Weights of a small class-conditioned image flow-matching model: trained on crops of objects in photos (Visual Genome), 61751 training examples.
Rows from expert 14 of block 11, named by matrix and row number. Rows with one number belong to one neuron. Each number is 128 + 24 x the weight over its row's rms, rounded and kept within 0 to 255. All counts start at 0. Numbers have three digits each.
# up: expert up (model.blocks.11.mlp.up, 16x48x192), inputs 0-191
# down: expert down (model.blocks.11.mlp.down, 16x192x48, transposed), outputs 0-191
up.24:144127107129175129154100147097134168131138124152137122170113110100154115127139131153140115134109135148113154138118140147092134109126156130175111137102124125089119127124104141170117108155115129102117127122141148134141114209114158121097159135136124107119078089132147101137100089103100098138161161163109121111119133131117097117115166122153149102178118146094105125086149114108127141133106152129153134153094141089126135067093143149178137135137140134160145148157089117157153135095141121115133076145134147049156104074132116131142089134106130138139088126094166146097115118120149145158
down.24:114140155129085121158169125096127090139123097094132137130106122100146115126105121098121153121114104153133159164118139163137138180137116152073107140149154163142112125117113141106120133152136132094129121119102074130131149091137101155098104126137157183153161121109135155127085159112125086132142100100165166115154123157128105136116099131113145157166119132126146102139107124137162130139161166114166116109101090110099123173128125145104098159151150113110145116166107121093122096140142134138123079155101135185130102079114108140133079132152125188108141125168100138129096134158148124168
up.25:174119056136123106105139136149122173149173122123173147115104148092109148092179115141134141151134107128126158146105110136114126172094115101124102083132168116135088134148123125128124114146157106096099106123119186134123155154102145133139171142108135106136147135114123126150131136135148133107053136130111112110127085119114141148136118088119147136112128066134124144106130082116095149147143144104112121126118104122144119145133129166142164093121132069077141124082132125120176120145163115127123128079096127136121139135131124107124132116133162130153136111106149114109125151125121220113
down.25:140129081113116142135123130147128088123168135131085113123118129088131128103159116121127139147102119127140164152132133125102156101128115128120111176124116136136179129113115131120123123149095112102123142120117097077144126123122115124114123124119139146111118109144118157149130133130132114115227116126145103115132150128133154131134136157116134128141146092146154160122136104132156106118095112151113076124145119121138113136100131135142148118130126176227241124094133126175106123099126130137131129078118140132120186130146135123136113110138104182133148108125101122147105137142109050120
up.26:134136171164157112116158147135149127112128085124126099164115080124149113125130157148132142118122125148110129116118102087112111145106167133088116117140140151107116163144131182146112109104071149154150133141088071192093111160137111140136129084168095150148113127155139133107109146095150137127155117153116139140140167125145170127140145140113123120123124162129119151122118146120137133142101103124172088153106101152120129102144175102094115068083155116136212170155118126139108113149147122135125127121109163135099152126158124120145130121150121152112091119172151114131112094157155157145
down.26:150192143134102111147152103106114095132136124157125091136148155144108129064147101122129140142103182124133136145116114179165115119166135134108139138103129109142094107155152142153135123121115161098127140156124153092123153128129101135125129089126144124141114142143154128140156130137079140153115142135144142132153131150135135133132106118140148125119124125112156119151099095168161148158162133119188124132096147138101155136142155146093121115135134161129132115160144055125196142106183128140105114107121143147144114106121115136131116151126129209086117169136061100166088131131105095110
up.27:114083072074130145118108124084132145146173148127109184154132121102121130107118097105125140119105071103115156162116132151164114191142106113160130127139105131138105115111108119143096116121116118112133137120134146099161108150151104104139155176134103122114150124136111129144138117124105124139126129149122139159138082153114096120111159116132128105123147130134122127134163135167113151108112124118121159103159119125156123129149093140144127133176132174135183100087167125118023128140111117139113111153138141103170153108134123145102180164106135140116144156100076111108093153140119121114
down.27:145109135132120133097111123123137108121124140162101149140116122130157124151138137162116118123096187136143119111122123126120115047122126112147144148128130116141159119117145101107099099113114136111128130113134125125144143135105118115140123139122129119120141134119135149092132112107128135122137125097118066124130099057124095131126134147129143129136139135106132152143150138137141129101118132170098107137161147093199145133106107132146173119121140073147140135088126120172255129132124129126131149117130121105099158154142096116143154144151125147146137115122203140146078124103120145098
up.28:143131176120149137127115108139135142105143113140135129118159090144090126146168128082126129150087113121113129107141128113130127133112126123112133137120118148222128114088142156103084179116134116142122121153159099135133130137158145131119119112132095142156098110137167123092106125103129130091144156133107224146143143222089150139114110142124132125155180129154091154108124098135127114131157150073160097116105155154113165126117164132129054134160107128121153121138124169100139116145127136130108129122135106122147139159114143106165110110130096116106126134139143121123124153144138123116
down.28:116091100121115134141131128105126119143191165105106122151116148133101114116133113082145144121091115119150142111135154135138159147147180152109137142129133107115119139112104083156147106144153106120085174173118140091151100126088133131134134126089130110097155111101145125119129137150114127134125147150094060097131162038119143131115106134086132117124137141072140155103131130156119100133112127149154072114080118133096108136135126093121178111117144137118096155138116107140085129135148135111140131099148112129126164094164104115107107149112102160134137188150112110127142162144145155165
up.29:163140141117137094161132156130100108127115103151098144146157109114119182115088121137110132114169168143107124167130062114163129144149173097115081159103092125064134138098120154183111117145086108186156126083115089119098143148152117112136151135126085127132097126116106125114111126143145138119150156109123117166124125140181146122125098131089114101153098126106106100108121168155121147131114141126159173140119121149097151121099143109087119131108129145153185100111124128146154111160146125181131126184143128101138134115131131170118118153140146109134118131148139116154131091128114113125
down.29:086113119135145108118144109125131165106149120171150138122127165171169074141138120143146149132098105107125076050133156110156168146128163149133166096139118126108126118140167134146134185151126082093126100128132157166104120139118077107127147120115120084124122108135127130094137127137116139121122142130111075133121131094157110124125128082125142096157075133151107145134126108115133104146125102102138136157124122121113137131158142171093180160109124103123124162171123129160078122113152109108107115120147125112136139126133122119087169090128193113137112144131132160091128108101146169107
up.30:136109100096152124110112101158144122132118144130121127103136116154117117098140143112107165145092114126153125103136152111140118128124142110121138124091138129107124134128126105080110141140101171146160113131172145133151118179118146121126187115077140143097143155122121081138151130121113136102162103150114142139104136131099144163104164167140157141127099105088119122099119101145101087159126133129121122142144155125145114085165134173159148101120131116157143203149151138138070145126119156113088152096131079151123069123159123127179116168141134151101181114116138120123149188130137173125
down.30:112124135156124126132140099105133163131151104128126111093147145157152109118124146138110102155090076111147108105112154121119130147116138109137138100159122122115128112139138137149131158183105128152145132121104099176100126110134105161134093118082072129120128119130102154128144129148117153102098136152113095140159159120146146174102124114119132113120124077097112126153116094134148086096074148150131148146134109127163118153117145180095143185128115125103105148126146126149059120158137127127095131128126071102136084108102121133081110142129132063165072113147133137120180087152117117128
up.31:113164117096127139134104152075117072133130126122102129150104138129092157103098124127111126080102181113134125131135156130171134116153132106137125151101094128195134139108115117111123187158096080135102155128130133063148123140103140100121114159126112124128137116118134135152133111133117144150131154111148152131115066152106134161125161128101114117122166116141131094145164137134098131103126134127133144111137155149090169155122108140120114186150151191158157123132132160138157162140154089151114118185128109121152123093108094113134147134126136131148148105110106126180152146083148093140
down.31:143087099131166133125135129153123172131118109139109138126106105105171124152113110110131136100132108128122092106128123120172121159135134127151111095156166180136130145111130168092120141140133104159137124138103154168121103131107116121117126143126154103129123152138141123132112135118147116111149136157157067134113126060133104104118142109113128142131152139105104156121147133122115118125114096152113095128172109119064113122158132124142185166115103098154138129096118187131054110031145110117132135145153112123105121139122102138120133099117119129126138149136157171091150117112163194097
up.32:075106053127131177100136102081129139145196137139161131092114127107148109117122099122109131095090104119129161143145158129110135147119103121148150114134152129086101125158069177098116141161117138108127135174145161102130120131130116128108136105163158122115125114182147116120112114126096115153124156153104133171170118135156104148141177137142137139152188106135144134106163121142097138115103134113126081111121129108142118135153121111145154124133161165134121135116130156155087121115068101125074118127121114114135134129144100110116153134123088168133129112121102130091129150082130149152
down.32:078160122142108124139136125097119127142169127077163089122149146110079119111097114076153154143119094124101152159151160135163167125134129155084137108113119127107148135136096140163118138118120140102120140131127115086102119129162140111109137142154167163143130093116107151128134153173116105121156124132145169153105153186141110123146101127126132115133069141154109088147102131137138148170135129082179106121058086147087127107132133134126109134159131142152155141143122130140090098099164134121114114111113155192156133127114127115113138142137170163130145137155082109119119119137114089144
up.33:110093126104125119122122131059099117116196151138125148111137104080157126138109120086158123131109129102121165170112133108073133159136118126133125146125165139116102123116125168154110098174140088100113127118119132086116129183140143116129197132133165127122119083124141096118142121097119113131134092156129127157121126138152129126122117106114131131162177105112100160137127149128133122158145132118099159116125116146198104134090142111147130149110147161145139142090158109123144106120107150112097114157139100085152134132111130129103154163089076069147089144121137134111157139133083131135
down.33:161143131144127106091121114064102122160144125123097115138095111058099158130123124181117096103119168131134148157130126160101105162127129088132122113104132108141101122123135163107098103130096114136120124098123086131113119125155151124099116141153078145118097144129106092193144128117120121141144108178141143121122151136131117143127083172106108138134159098123122129138103102123125132092104113190117129142153123119152095110108129157144141193144131083149148111072129184141118114119098165117138124146108095140127123118168103102143113131123075135104106104148127101154162109129108106103
up.34:143155065156143128108139121134102059100141127149157117125093137116105096137051124120139134128156137113119144121130124135159108148098147138110113120136131089190106108138157136149115136173096158111094174126128152072157097144125136121148128114103170138137135134147122112114119150112143126121140149153138126150116152153150112150096132097100119147126137127100113131082134105152097131162086110139120115118214116121153104127130116142125079190125128156118160107102120146110139150168093119144138119164130122141102119127136063140126157101117142122122134133123083146152087156148111123110
down.34:125126122133119103132133115112117184121126128106108137136120133114151146115077117135136122081101151118114135115135130114162105077157137139115149119094147147141167121137120130116121140152116152132128107117144113186131137130136114129114126108149140142135092118159124146163152120128116127147162120091139102131132133095143139128133127130129116135151099122131156167125095127155206145142163135132123110145210115141131133114093141144134156187149153084203197114133132133142148099076133144136127102123101153134136142123141066116167160141148139159092143118151121152117061148131077090097
up.35:131153128175146143141131113151132108122161118136129121121131108140144109156076142170150143112129174121108098080125117107130111112125138135113183173147140101110113123129125150137161164147146255156165149113145124137144111140102146145161099148148110136117153124101131121163152145122146117119136126120132152116116117117126117119116112152140102133106100141093124149136154109113085169128125161133126156108151135123112112120120136155134093134101087075073127125140105116130175125130172139122163097128108156131124113164130137141124140153123087101114092123139148180141099072152119083130
down.35:124103076112123137131118130136125100123126127117100147125136129123119092153110125105135132150091071129136128114136131126111141144129117159126108101139130165130172131119126138119141132125065224134120124114132121062148119136113133122111133148129138141122144105126083167132114127125136107112179122160134079118120127111131133126131168154121134120131139128118156175114151111114135094119078129156129064126137109124124129143097119125138201176110109153220214124128121133174113093121138122132140139080120160131100149126141111125113112117124126136132156132129139160125090153137111156134
up.36:120107171109153159124128107129158116141118114157084146106165089138127127126112113119102143124116128130123097131092104133181132074133119131122133141128117160072180144097134106109100141106093115153126121101129091147120144150133132154142135114139092156112113161128108116125128142162115148115165132114133115170131140096118127149124139174119157144134135119134091114101150122137116120135121106135215139123090170152076124094125133187141138121125152143153198174186112142130136141157124132133088132112129120135136113119163122140163106127171131142125183136120179105143182142137148162130
down.36:161097126098136143139117163139117138096105146146141157154124139143136149115106131097126138103163081147134117126108103113137110137118062145130097126141160157128123154125104132123141154118185092149137112124152174085148153119141151123116141141141189120088152131128101098134112127101144120141140130145143155104127094160125155092140152134160114148123169167173157086114149133114109146145146124110136108094091127140059074127155105071143120124119130136117137100146118118107068117086112124134151140173138176134103133124131143117119126096136112181121180115086116123097100138133139163136
up.37:145124093124120123152133134116143115145095139107097164130144141166111167104160113133133119133110133129149087118159114153166112118131091149111088113111114160121165075108141100085120131119137103122100117108084111128113156128165127092122124136100136118146102140103144170114134113164100190153217151096143161155108116137145169173136122140122139150130134130130116136109148123127128122080134127108184134100111128159103103137126092144170123146134167134181134118159124117109109125111087093141123103111174127166105092111129101137163096101143146126129182146105153131112153125088112129119
down.37:127161140104125137159126131074135104128073139146109116156120136153120151102165137125124154096091121112139132161116138129118131147165111133123127174125140079117109121151117157130133145133043145137126132118135137105136122120149120148124124105138136165112085143156090124139144152145120116150102096147138108128138155090143193151120126150143129120126105122103155179118101099108158116162102132180179119125111130138102095121092149147139157196144136123148149101140127121133118103092139172168122108100106131139123102110144088121115063124145095151084140126145070114129135135167106090132
up.38:161153086134127127101183135182125140154136157085110133108158121173138118100131115141105133148134138157121122143125132100128097148081168102123137120082168150155113139171120161095128131167068127179114062133105120103142125151106128140126173118077146141114097136129162111111159150143104165105134124127133132141135144154161091121104134137119147143173121111121122104088115120106115140146070109140122150164139115097121108143129114142122123113129141120178124147108072137120104114126132138094136131154157097132089113155153185129152138147123129129117158113131099159094162147119124135082
down.38:165101131125138151105061148152113136141123115154113123111119111191086145081101130124132114145126107131119106136143117125144101115102102127144101127142101102107149138099152136138117097141122164174143174112161123099136095132152166109115095146080092149132122142141070139133174091173099160092138147164125115116128141122111122137138127140141143101123120093111138137189141106086147146106138121136147112095111140116100163132099148144101161138143140143160147138120090142162134115109140130114128140102123117117095089124124119110114117145117111146139063106148133152155166080132080084073
up.39:100088117123138137147104108103127151136153146129102138124171106109131105114118170101149149158102174114134147151118114124103092163105088110118147139103142147117135097102123153154115119160174131145101121083123140152145118198142115083154162171148133112121114098131149089091152177130137115131157114119147126155091091132139134142104123115135089120122171117095096139141142119152128135146112189109142147150147100113176131094105127086137080129137135107155137104127145097129146137112151117135123170134129109090139127142146163146124104146102078049111124126108119112108111123137074146137
down.39:095136121099122102162153116139128128124124118093104165126164126172139087150106162115159120153094149127108120091136134136119095105119184140129163147124107121121124110146126081120146128109124175110110134141137124146116125111116132147165131116143135145131165083097123157083121096144123126150137146096087132121146153131101104127113143096116108136123093127110091150109106149129132141160145214102130147114108129125119152167148118089102119070123133152151127132206125080118079127195133121103144140121134125155153136139111132147176114126115194082130125139143122148111096145117106129136
up.40:126151133140115144141131074083113111132145145159168096136146135103117153134098143135120116120104133125125138128131129123118151131140121130139135133160109115214087115099144131123123159155132140119038119136098134077131126123120117149150125134123113103164148102100154151151143156138134147112071108125145128141125121116109138148125115139102141102128203081162160152159145132112085113126177185115118148095139154122152126166135123162121127151084153137048178101107128133076140127111115132139140117142112115132124161100111103126089146117111116123117138105114140120149134137143087151105
down.40:129118118131131128133121126080121156129199104110079159141110120131141112164124141142117119132090129118126111112115124156097119145120149126144119111130143144114153118138157117119098117179189147118144116116134137226114122133097124137127104126124075115117150127119142082120121120125127137109222134129113114143139143110121115133110133121127141133123129045138121188149127144100157136122099145150115122133172125130109145160153129141092129167134136109183163135130114139142076124178156141113122117155131090117142178104114110135150134121116121080143104148134161153104157102109115149126