Rows from expert 1 of block 9, named by matrix and row number. Rows with one number belong to one neuron. Each number is 128 + 24 x the weight over its row's rms, rounded and kept within 0 to 255. All counts start at 0. Numbers have three digits each. After the name is the row's rms in percent of the matrix's.
# up: expert up (model.blocks.9.mlp.up, 16x48x192), inputs 64-127
# down: expert down (model.blocks.9.mlp.down, 16x192x48, transposed), outputs 64-127
up.0 130:090175115124104148076147073121126118125144166138120102150155096081096105127152159134133126113135139141111147115161138091166130111104139122080121104152133127103127105092095121145134122151141127
down.0 096:118135115149159122109114114122169172124149124137120132105140146107105141133166140117141113110105204153144104166110119121026154127126134121144106107122150103101110148167127093139101102140148072
up.1 072:131118109128126136126089148137114120132168161058073122093166114106127131121150067123151120159175161135156101166165118125118112126160151104162112113132131080146096126158163120118152158126103119
down.1 117:139133135095120123149150106112113116115134126103080127118110154123142162140159096106131102126128159122143163146118126136222088147138125156084142124105106110103101158112107136105142132140112092
up.2 096:158116099099136127108117138153090151173109109089120147140108156148130116112153132101138131122115139152169137120135150167121132115104179132118116128142131132093146115155067148137122109149119067
down.2 078:134118143138127116135131137137154114144145118142104122111145162137134118106105139144117118105095208103098109130145133136087132153140161134108107108103122130082094146155130128104138100119108107
up.3 082:116149105135133136131113080125139111093112127111113162139192094139124137117089106133114123134138102151114164132162131149151111140134173131134146132159124108095164139148129158137125123134137151
down.3 067:089118143105132136141116138127141117139141115111107164129107157121136114227097093135156132142119077105132121132142144132144126135161135137146116125115128123136137150101129109147128110144123098
up.4 102:110079124120129163107118114124116119122091127121147161074158109113141140066123137139134133129117092125143139059147128171087088118121158104115096105119145116111154122116133126144133107139133099
down.4 077:113122123101144138157132125127091110112120132107139112142117126124136104088141122121133134119138214127136139029119129123000114107138129115121155131121126130093084144088125126121107125129140117
up.5 081:185141139121131084148132141133140117158144125135116095142107106130147119170132131121124143106117153146120098181119147104166094116144131136128157154150173150141127121122143145110152125124137126
down.5 097:141133122096100137113115099132115134159151145124108128138142106128128117167078132136115149157115103112155130070133112123251118145145132144143097113134110149117090155050132144115117125121125164
up.6 109:134105130141119121037112142163128130095120090135124135128119151121147112128140127133118112118126159092137098141140163168150107124088229152140152151106128164104140126124126127119110088124167149
down.6 129:124106117131115108040155121161115125116117140125140120156099121098080140120115146120137131126092093109180124149122155179160119100134139138073131133112120126156140142088159127093103136110119174
up.7 113:122155140145105136122120140126140120089136167120119127167135114122098122129130119138129116085148108106114116128091106086131152142133119106112131158136151117125124148180185121139117121147120138
down.7 114:125149128128144108210085156119139111158113119124117104113117125135096119126129135161123146121128206106096113105114153081050145090141119109192099142111107131106097082106158117132133116127127104
up.8 103:131149074119141157153103112112101107131132107115127107147173115119154149128125126158128114147105058114113111155101108168102137099168147131130120081125129171152142079131095149100117131142111100
down.8 083:106131100125118139097121147139142150132140132128151110138143117111125137149140146100130132129120198150143132147139109124096142137116128106143127124151148117062116087148152133163119116115133152
up.9 113:129109092123127108140102106127120160102148148124097119129120109079154208141103117167143137128127129114103127143146134102147137120159134150157142160154133162156114121131118147087087166136161092
down.9 092:188120123088122147148115110124163106140104110128140177141143106128122138132133112126135130132149145115138163133125142178142142116150115131121143133125091150200131130125089129129146149152125093
up.10 103:125130078126156140131157135141142116108130140092093096129134079099117129132130131125152147130089129152070126135122141130119153078162186129151175130177154114166170112118118091127113136098145146
down.10 091:097101147104096134060146108114132092125149118135085150117112144139097117141112133132108125109165043114125132129146108140113134162102134153106172134098137148119190146084105104113095134103112165
up.11 089:141103106152125137097083137185153139111112118129123132170090107136112151160097164115158149121118126101098138120148134120159148103106143121146119108122143142105110135121163128151134118149125090
down.11 092:142139163118143108182112137097119135096137137125130087153094164169109103091097101126143104125161093102080100096133111111130116135137137148138122103131161144127129155134110113147117119152138182
up.12 111:134132121143147124097132170151113150098073115091135119099112135148140155121086094152107146113124152142150093132160124110119118117112146094161128092135142142145125114185124158109119126155112066
down.12 081:124135122136108139191114153142156168147133143091144102127119143132156135138124144096114132141128213153135158121142139096061144119156105116148111133128129117054094100190109129117146110130125087
up.13 088:120093169120138127157159118167153136123147100109102160136137127156152104109122148122152121127136156089091116159148130106131079112095164109137113113129128141119107125103086114108150168158131081
down.13 107:170148114110146102104087165124129126125146138109108153140106128104150119120097116147148121119090137123127117126114143141111129119122117140140104133131125148139138103131162151169142139154116087
up.14 081:131129090142092134143131110096114138106104114131147095177138068101143148145139134130112122160094166105110113191124142152107176099158089098126143138119155097124155110065100143139136156093153133
down.14 109:112119156119135124090115112133164108126119131142150088120137131141100083150135114147135117117175141140129138187092142120225144131139154094121142142091138132165188168168113106117090114091154145
up.15 108:105133131126114123124149133131110146116147127154090121119118125139159114134120110090106117115108122149165160123113162142151111133094149147119144153167135135142127111126076135140085139145129113
down.15 112:145131112125116150169145117099146143111128129117109154158135131130145129092127109133132139155148120086118094125131123092153122171134131156160139119106108143130090172124075135109101145149101111
up.16 122:156123130084138110207123102125137122110134104140093167150135134138136114138133138114121143149161131114100171154141151189095118113100119144086136087150145110133060157124126110156195156157154099
down.16 082:102122111157136135032157143145107116113135122140115152128134131082142168148126127123148107126096175154158099152142107109102120142116104147134104120153141116076108122120146152131125116144122104
up.17 087:099118104116129123155142144165095126123131108123084108120159130150124113118112152157167129130070185130135119125076127101157120144166160139097138153169125128113143090070061144111116126151172108
down.17 110:120112128123142157117117127140121110125121113111121100191138143130153123108094099148083149104114204146071127137120125138145094088160140114115130133136115120114138110148201124103133134076085216
up.18 080:142192132098101147163170112149106085153103119127159117127179137141143112153174124110130106139106144160113102134124159134115125131141157143161124150098117101136126144061092121161164107173115154
down.18 094:131144100140128122116126163115122130125103153134153151112110103126126168159156118116154112136138017107171129121113138164174123112095106147131118128166145127173135111115104124151161174159140125
up.19 100:141126105159079133092115155137107137134140145132103138161143132106141145152117100135130178134123131121136171131127150132136116103137126140112124129117142136088167100097090106174128134117135111
down.19 094:136097149128123106161081103141161116116117128128125073105131165152134098106118117143119146145134128114127135129111145132114127147137129100137110131128102141107164185167137123147110127107152127
up.20 102:121114103089098143176090116123142130141143139128143109152141116107141114123096138147130129125133142140077151158153143092184078131159163131143130129097130144140121149117178110125173120119140110
down.20 108:072123118084102150100157156149136120108112117106132181175094117160102103128109119151129136147148093106114108150144109153202112122137143174154105101110151141163151138100087158110131173155112156
up.21 084:124114097130160134109170148109116140115146148089065126125146147133115091138133133114126117130118128142126096153106113108039146069125135154144085136119109115141104122166119112183125118126111159
down.21 073:121132130131117155137169140104146142106132117115091156107154121122142142194132116106124119126134097135156115179113105142106130160123113128125169143129126124109121107121108078156129141131133054
up.22 092:125127107117127101144126100152142137117152135134110091117159111150104145159113135122100110122102197130119139119132156121151157134155141098113149147129130148145170109140126103139101115131134133
down.22 102:105138106143137124119128151118130127137134123122133121129116135115084132147142113134152135134122219133131097135122129103132141075128125105159113125148139116097112122117167084136103095119120142
up.23 126:166123141120111129101159149137106107144139138127113126132101127149115092151119172060139133131149113096090137130139136095102102100084146144146106143126146114111133121139143133157127143161140149
down.23 084:145149108133144108183132137109150146116109108141128091094099119113131126121150143077130090113112225135126143128108110116032115132116111119132130111135128109065085111163141132142143085139128092
up.24 094:141146133123116122118133106143120129133082133148172112136138126141133144149150130123122133139138159093150123194132133132070087126151149118125127129093108121124104084133157134185136133104124089
down.24 079:110129120152141143136152158147144151117127136126145123138134134128146140216145129133112127119130129136119110187131116165223127119117134134127109129127147125073145097180120139126138144126110115
up.25 093:123157163117093121130144108101146100127117116153138142101135168117106124102142157113122101109162152119137105150161137151119102154130168146101117117090089119107097166171163160118159138128147098
down.25 099:131102146139119135111099096134134113115122140126115136126139142131134112139122100124132120097143184145114146153136156102146147106146128114114139166146126114159161143145112138113104096074128132
up.26 083:138137107134108077126130129149129146081134145128136133158127117161152103183144132138121150148126092129102126159123098128130114134113213154154135125087142110096136140153112129142139117128153122
down.26 082:147126120110135155111106106123138125153122113134128151121134126130118126085152129133105153142133075119114128137108128114236144124115136119140110132150102128192140116098156121146107155121131165
up.27 096:104160106152124160116144114147098152102098107122137167146158142117167142097140104139112103124116149140149144142126145148139108135120171118138134177136141152153115151119102130104110103103125152
down.27 099:077129129139146159113153123136129087109132110130143134105127140136151131142143129153154116139134142130183140126122137119103121157140136122127106121095133145112109185148083121131147153136149079
up.28 106:097142129142112098114102140118174110124148124114152155139117107135192138133132103084101111154156124101088110114153124136144143113124175146163133149103103127099174111133126167115107162161162117
down.28 083:096112121124118117150090114158109126152123157126119146102131134158144131181145112091130124089083168140119111109147121150119110135108116135106130116161147136074154091136146144146115083137120108
up.29 090:084115101124122129123135101179122139159104112151162159120163159130107160151137156129107101160098126125119147121108161127204085127120118098076178141135134121118167158124125132143109148117102171
down.29 081:095119124106115132073157107139088096106121139136130137132130120134144118220101123126112125150152115151143121113116128125196126165124120129127121144128112143108150165100092122129114156108148134
up.30 114:092122104093130144196129126120162168149146122141160091132110105106166099116143177124146137149110128126131114152112105103132133161145131107147141076123139117177131122115110127144178125127146077
down.30 092:179123128142131102065142124089137138120123132149106190086106135130114107130135153114138100126119154125139106118130114175103117130114105144121136148132144124146104125126112121148103117153110131
up.31 090:142146111158127113066143100103154143135101134125136082122146093147110142130153155140117099135098129159143100136150151159199113143126143125157134161132155177110149104140105132107117099147147120
down.31 133:164104121166105131066136118121094141168158154168087172117180101087160201120115121121131167162137135158150093106110129121148128138130125134133148131153117099158087096108166135136159158111105122
up.32 105:113117074158112133124129106151098149109108113113126130130134109143138148167138143139125158138128065148122141170108150150142069148168230158113132128114153090102129100179119127120094129108140129
down.32 083:125123123136129131134109133129166123137120131135121108132139128144143119081137116154113132108116255125119123142126131121170135138143126140134086126140137116079113151181138125137154105135121082
up.33 144:147146114127121124103124130120164117111116127146141091121108113143136054149138112121124157147106126121104103141149113100151087120120173156170152137126117123103137108083114107135173116150154126
down.33 175:130116125123131164165137129112155132141142106132115163105130149127143110147127145119136102159125105135154130148128113069132141148131135124188109129145120104143125114128079138152127153170174031
up.34 087:156134121154160131172165105136117122079130110125130114125139162120149134106141099138137109131121159150112139158114141114064108150155170134147125142096134086132133111128109121117146140126137152
down.34 066:148133108114116161187149152113111136132114130134116118128126117131129126148132102108111158134140024123092123111149115121129132141129118128158176133147117123126132093105126121131125128142106169
up.35 107:078120148114105126046126106103104123100103111122135078144134109106125127129150148124092083144148141140104152120152154105140108120079146134092125097111149114148074113141156106095132116148121134
down.35 079:127134077153120118170117160129121130158129166127143122096158122099120163088131130137146121136100220120165118115170108151067130106091104130148115128144126116110103128134129120135166131165128051
up.36 124:118106119132137134114131166146124139125125121114132133138116137123124129086122146172140151128136169128123131149132142164118128101113156111116090116109141127114104060162108138145126134147125133
down.36 124:146134141127114140137138147119136136126127124144122119137126128137119135186123117104117137143151069129122121178121120115173121121127121133128155125138130136138177083156108122135137141131137124
up.37 079:094143136105094109075144123104164110095120139083127127125146121133119122156090163138124098121124154070116099133125167148170157140125214135100109163122117102103131168157125172109147125087138120
down.37 072:109126097130136148138172123144085151088132095097116183123143147129168139142112157131132126135124046184110145111128099145115132165092134102145120119120106092148117115104142108139141106115115130
up.38 072:124126141152121141119120149160162148116160116146194106098163117141123145108097128155092136130124180116104115111154087154100162128140179109111118124127089121127128096108125130092110131109121140
down.38 129:149124130155112095105093119128142122154138130145134119125116123132127121031086139122138154135133255129112121156120131128191144120132140135122141125127126139129100118146128156112118120105136116
up.39 138:154104159118130093142131109130130155119148109142122119150111115114154117115138147149140124155155126150095144153140130110125114126146166162149111096109144128122118116091132102142136153155165150
down.39 111:083128117152139136105122112125123114141150131117118140127161127127136143113131131114136135117120200138187156124124126136059140111129126114112138138134135116085124136117110124128135120105151066
up.40 089:119115122124115143125145137100128169142135131145108179119143127126131127062102126129126086151117136115103116102154105121064115121147144146138117112119089145134101153131148133183170116141123134
down.40 073:112137118123127119097122141122113167123165134121137082137136115121136124129117100139098118111164164121102132153144113119105135122170141116089162123137199121097139114162130085149126125116134184
up.41 106:076158099128116135107142117100125121069110122137167145123138101143134101132124116127088091113129134106174138093154092104179123121104179125128111150103119099106139118152121151096112113130113055
down.41 140:158137145131122111136118108143102124105123141135129104121142097117108135123136129145123146124157088129092144127116136168187119145110123118076154105098119140099160124127166122107124092098106168
up.42 104:108127095117151148102142143139127151104140135102157130146125130109145120115136103187156181151140099137110148141120136135186142126127140086124128104110121177090110145135146127131121098120141185
down.42 072:139137104146109124128137116119108142135129149119150170129136116119120156178142124150139152126117121122095134108130115119196141132092109137147087124153132123142101136107145135139120090142118157
up.43 085:123163146147134150141130140170143137137122125142149132137158136128123175125135117157135093156119149158141152107152145163185111132109128111132165122137116082149158104126091139138099133171118139
down.43 122:156150082141141154127162135104126139115128145133136129125140096124157131112133117103126089111122148106148112104146094143139120139121102148117149138157140115136115155151091085138121102159104126
up.44 083:131152105087158113101165109120136112089162136106126096178127117128141108158148119126148166103119120113152089110101144151147146109133153091139111122161158100153106084136129104139129122105142076
down.44 122:126153112161128143153203149120131181177145108134134088137123114152161133128157138116086162134163125154083144127111091127160137136122121110146133154143143105132100158160138088141141126097089197
up.45 088:130105114120087150114158131160130135116087108121146144139132165080110128155114123132102125169123167137112134154150112127149090136107179120146144148107127111129105123137120108114115142117139126
down.45 093:143130108129165093124126122114122139131126134126149104088137131107126131104081152150117123135137167127146129167129149137226128105129122134139090165150117139155140149130117102135128141144146163
up.46 091:145133133111123103140123137128121126156137099118141100115118131127109120053138141161105104145090147180125138145150143170197132142114100118110145118137134117074153126157120127140111115123131108
down.46 102:159150147138096095097106120108137106123136134128134132110126115121102142040135131128157134120137119143135133143129120158132133106093137139127140133131126127193143141120144134122123144127129172
up.47 094:155149090131125117129078121110119132166125137158138116157149116125111144124093104140119088100125156120137143255108101123196118158119154106125137109138171157147082097186108112144120136118122141
down.47 085:144142132113139112130124107124102099104120122117147081139109125140113104038139131133150107113133128120130138026125140098092133101139119110097114142114119120142102167080136135125120115121144158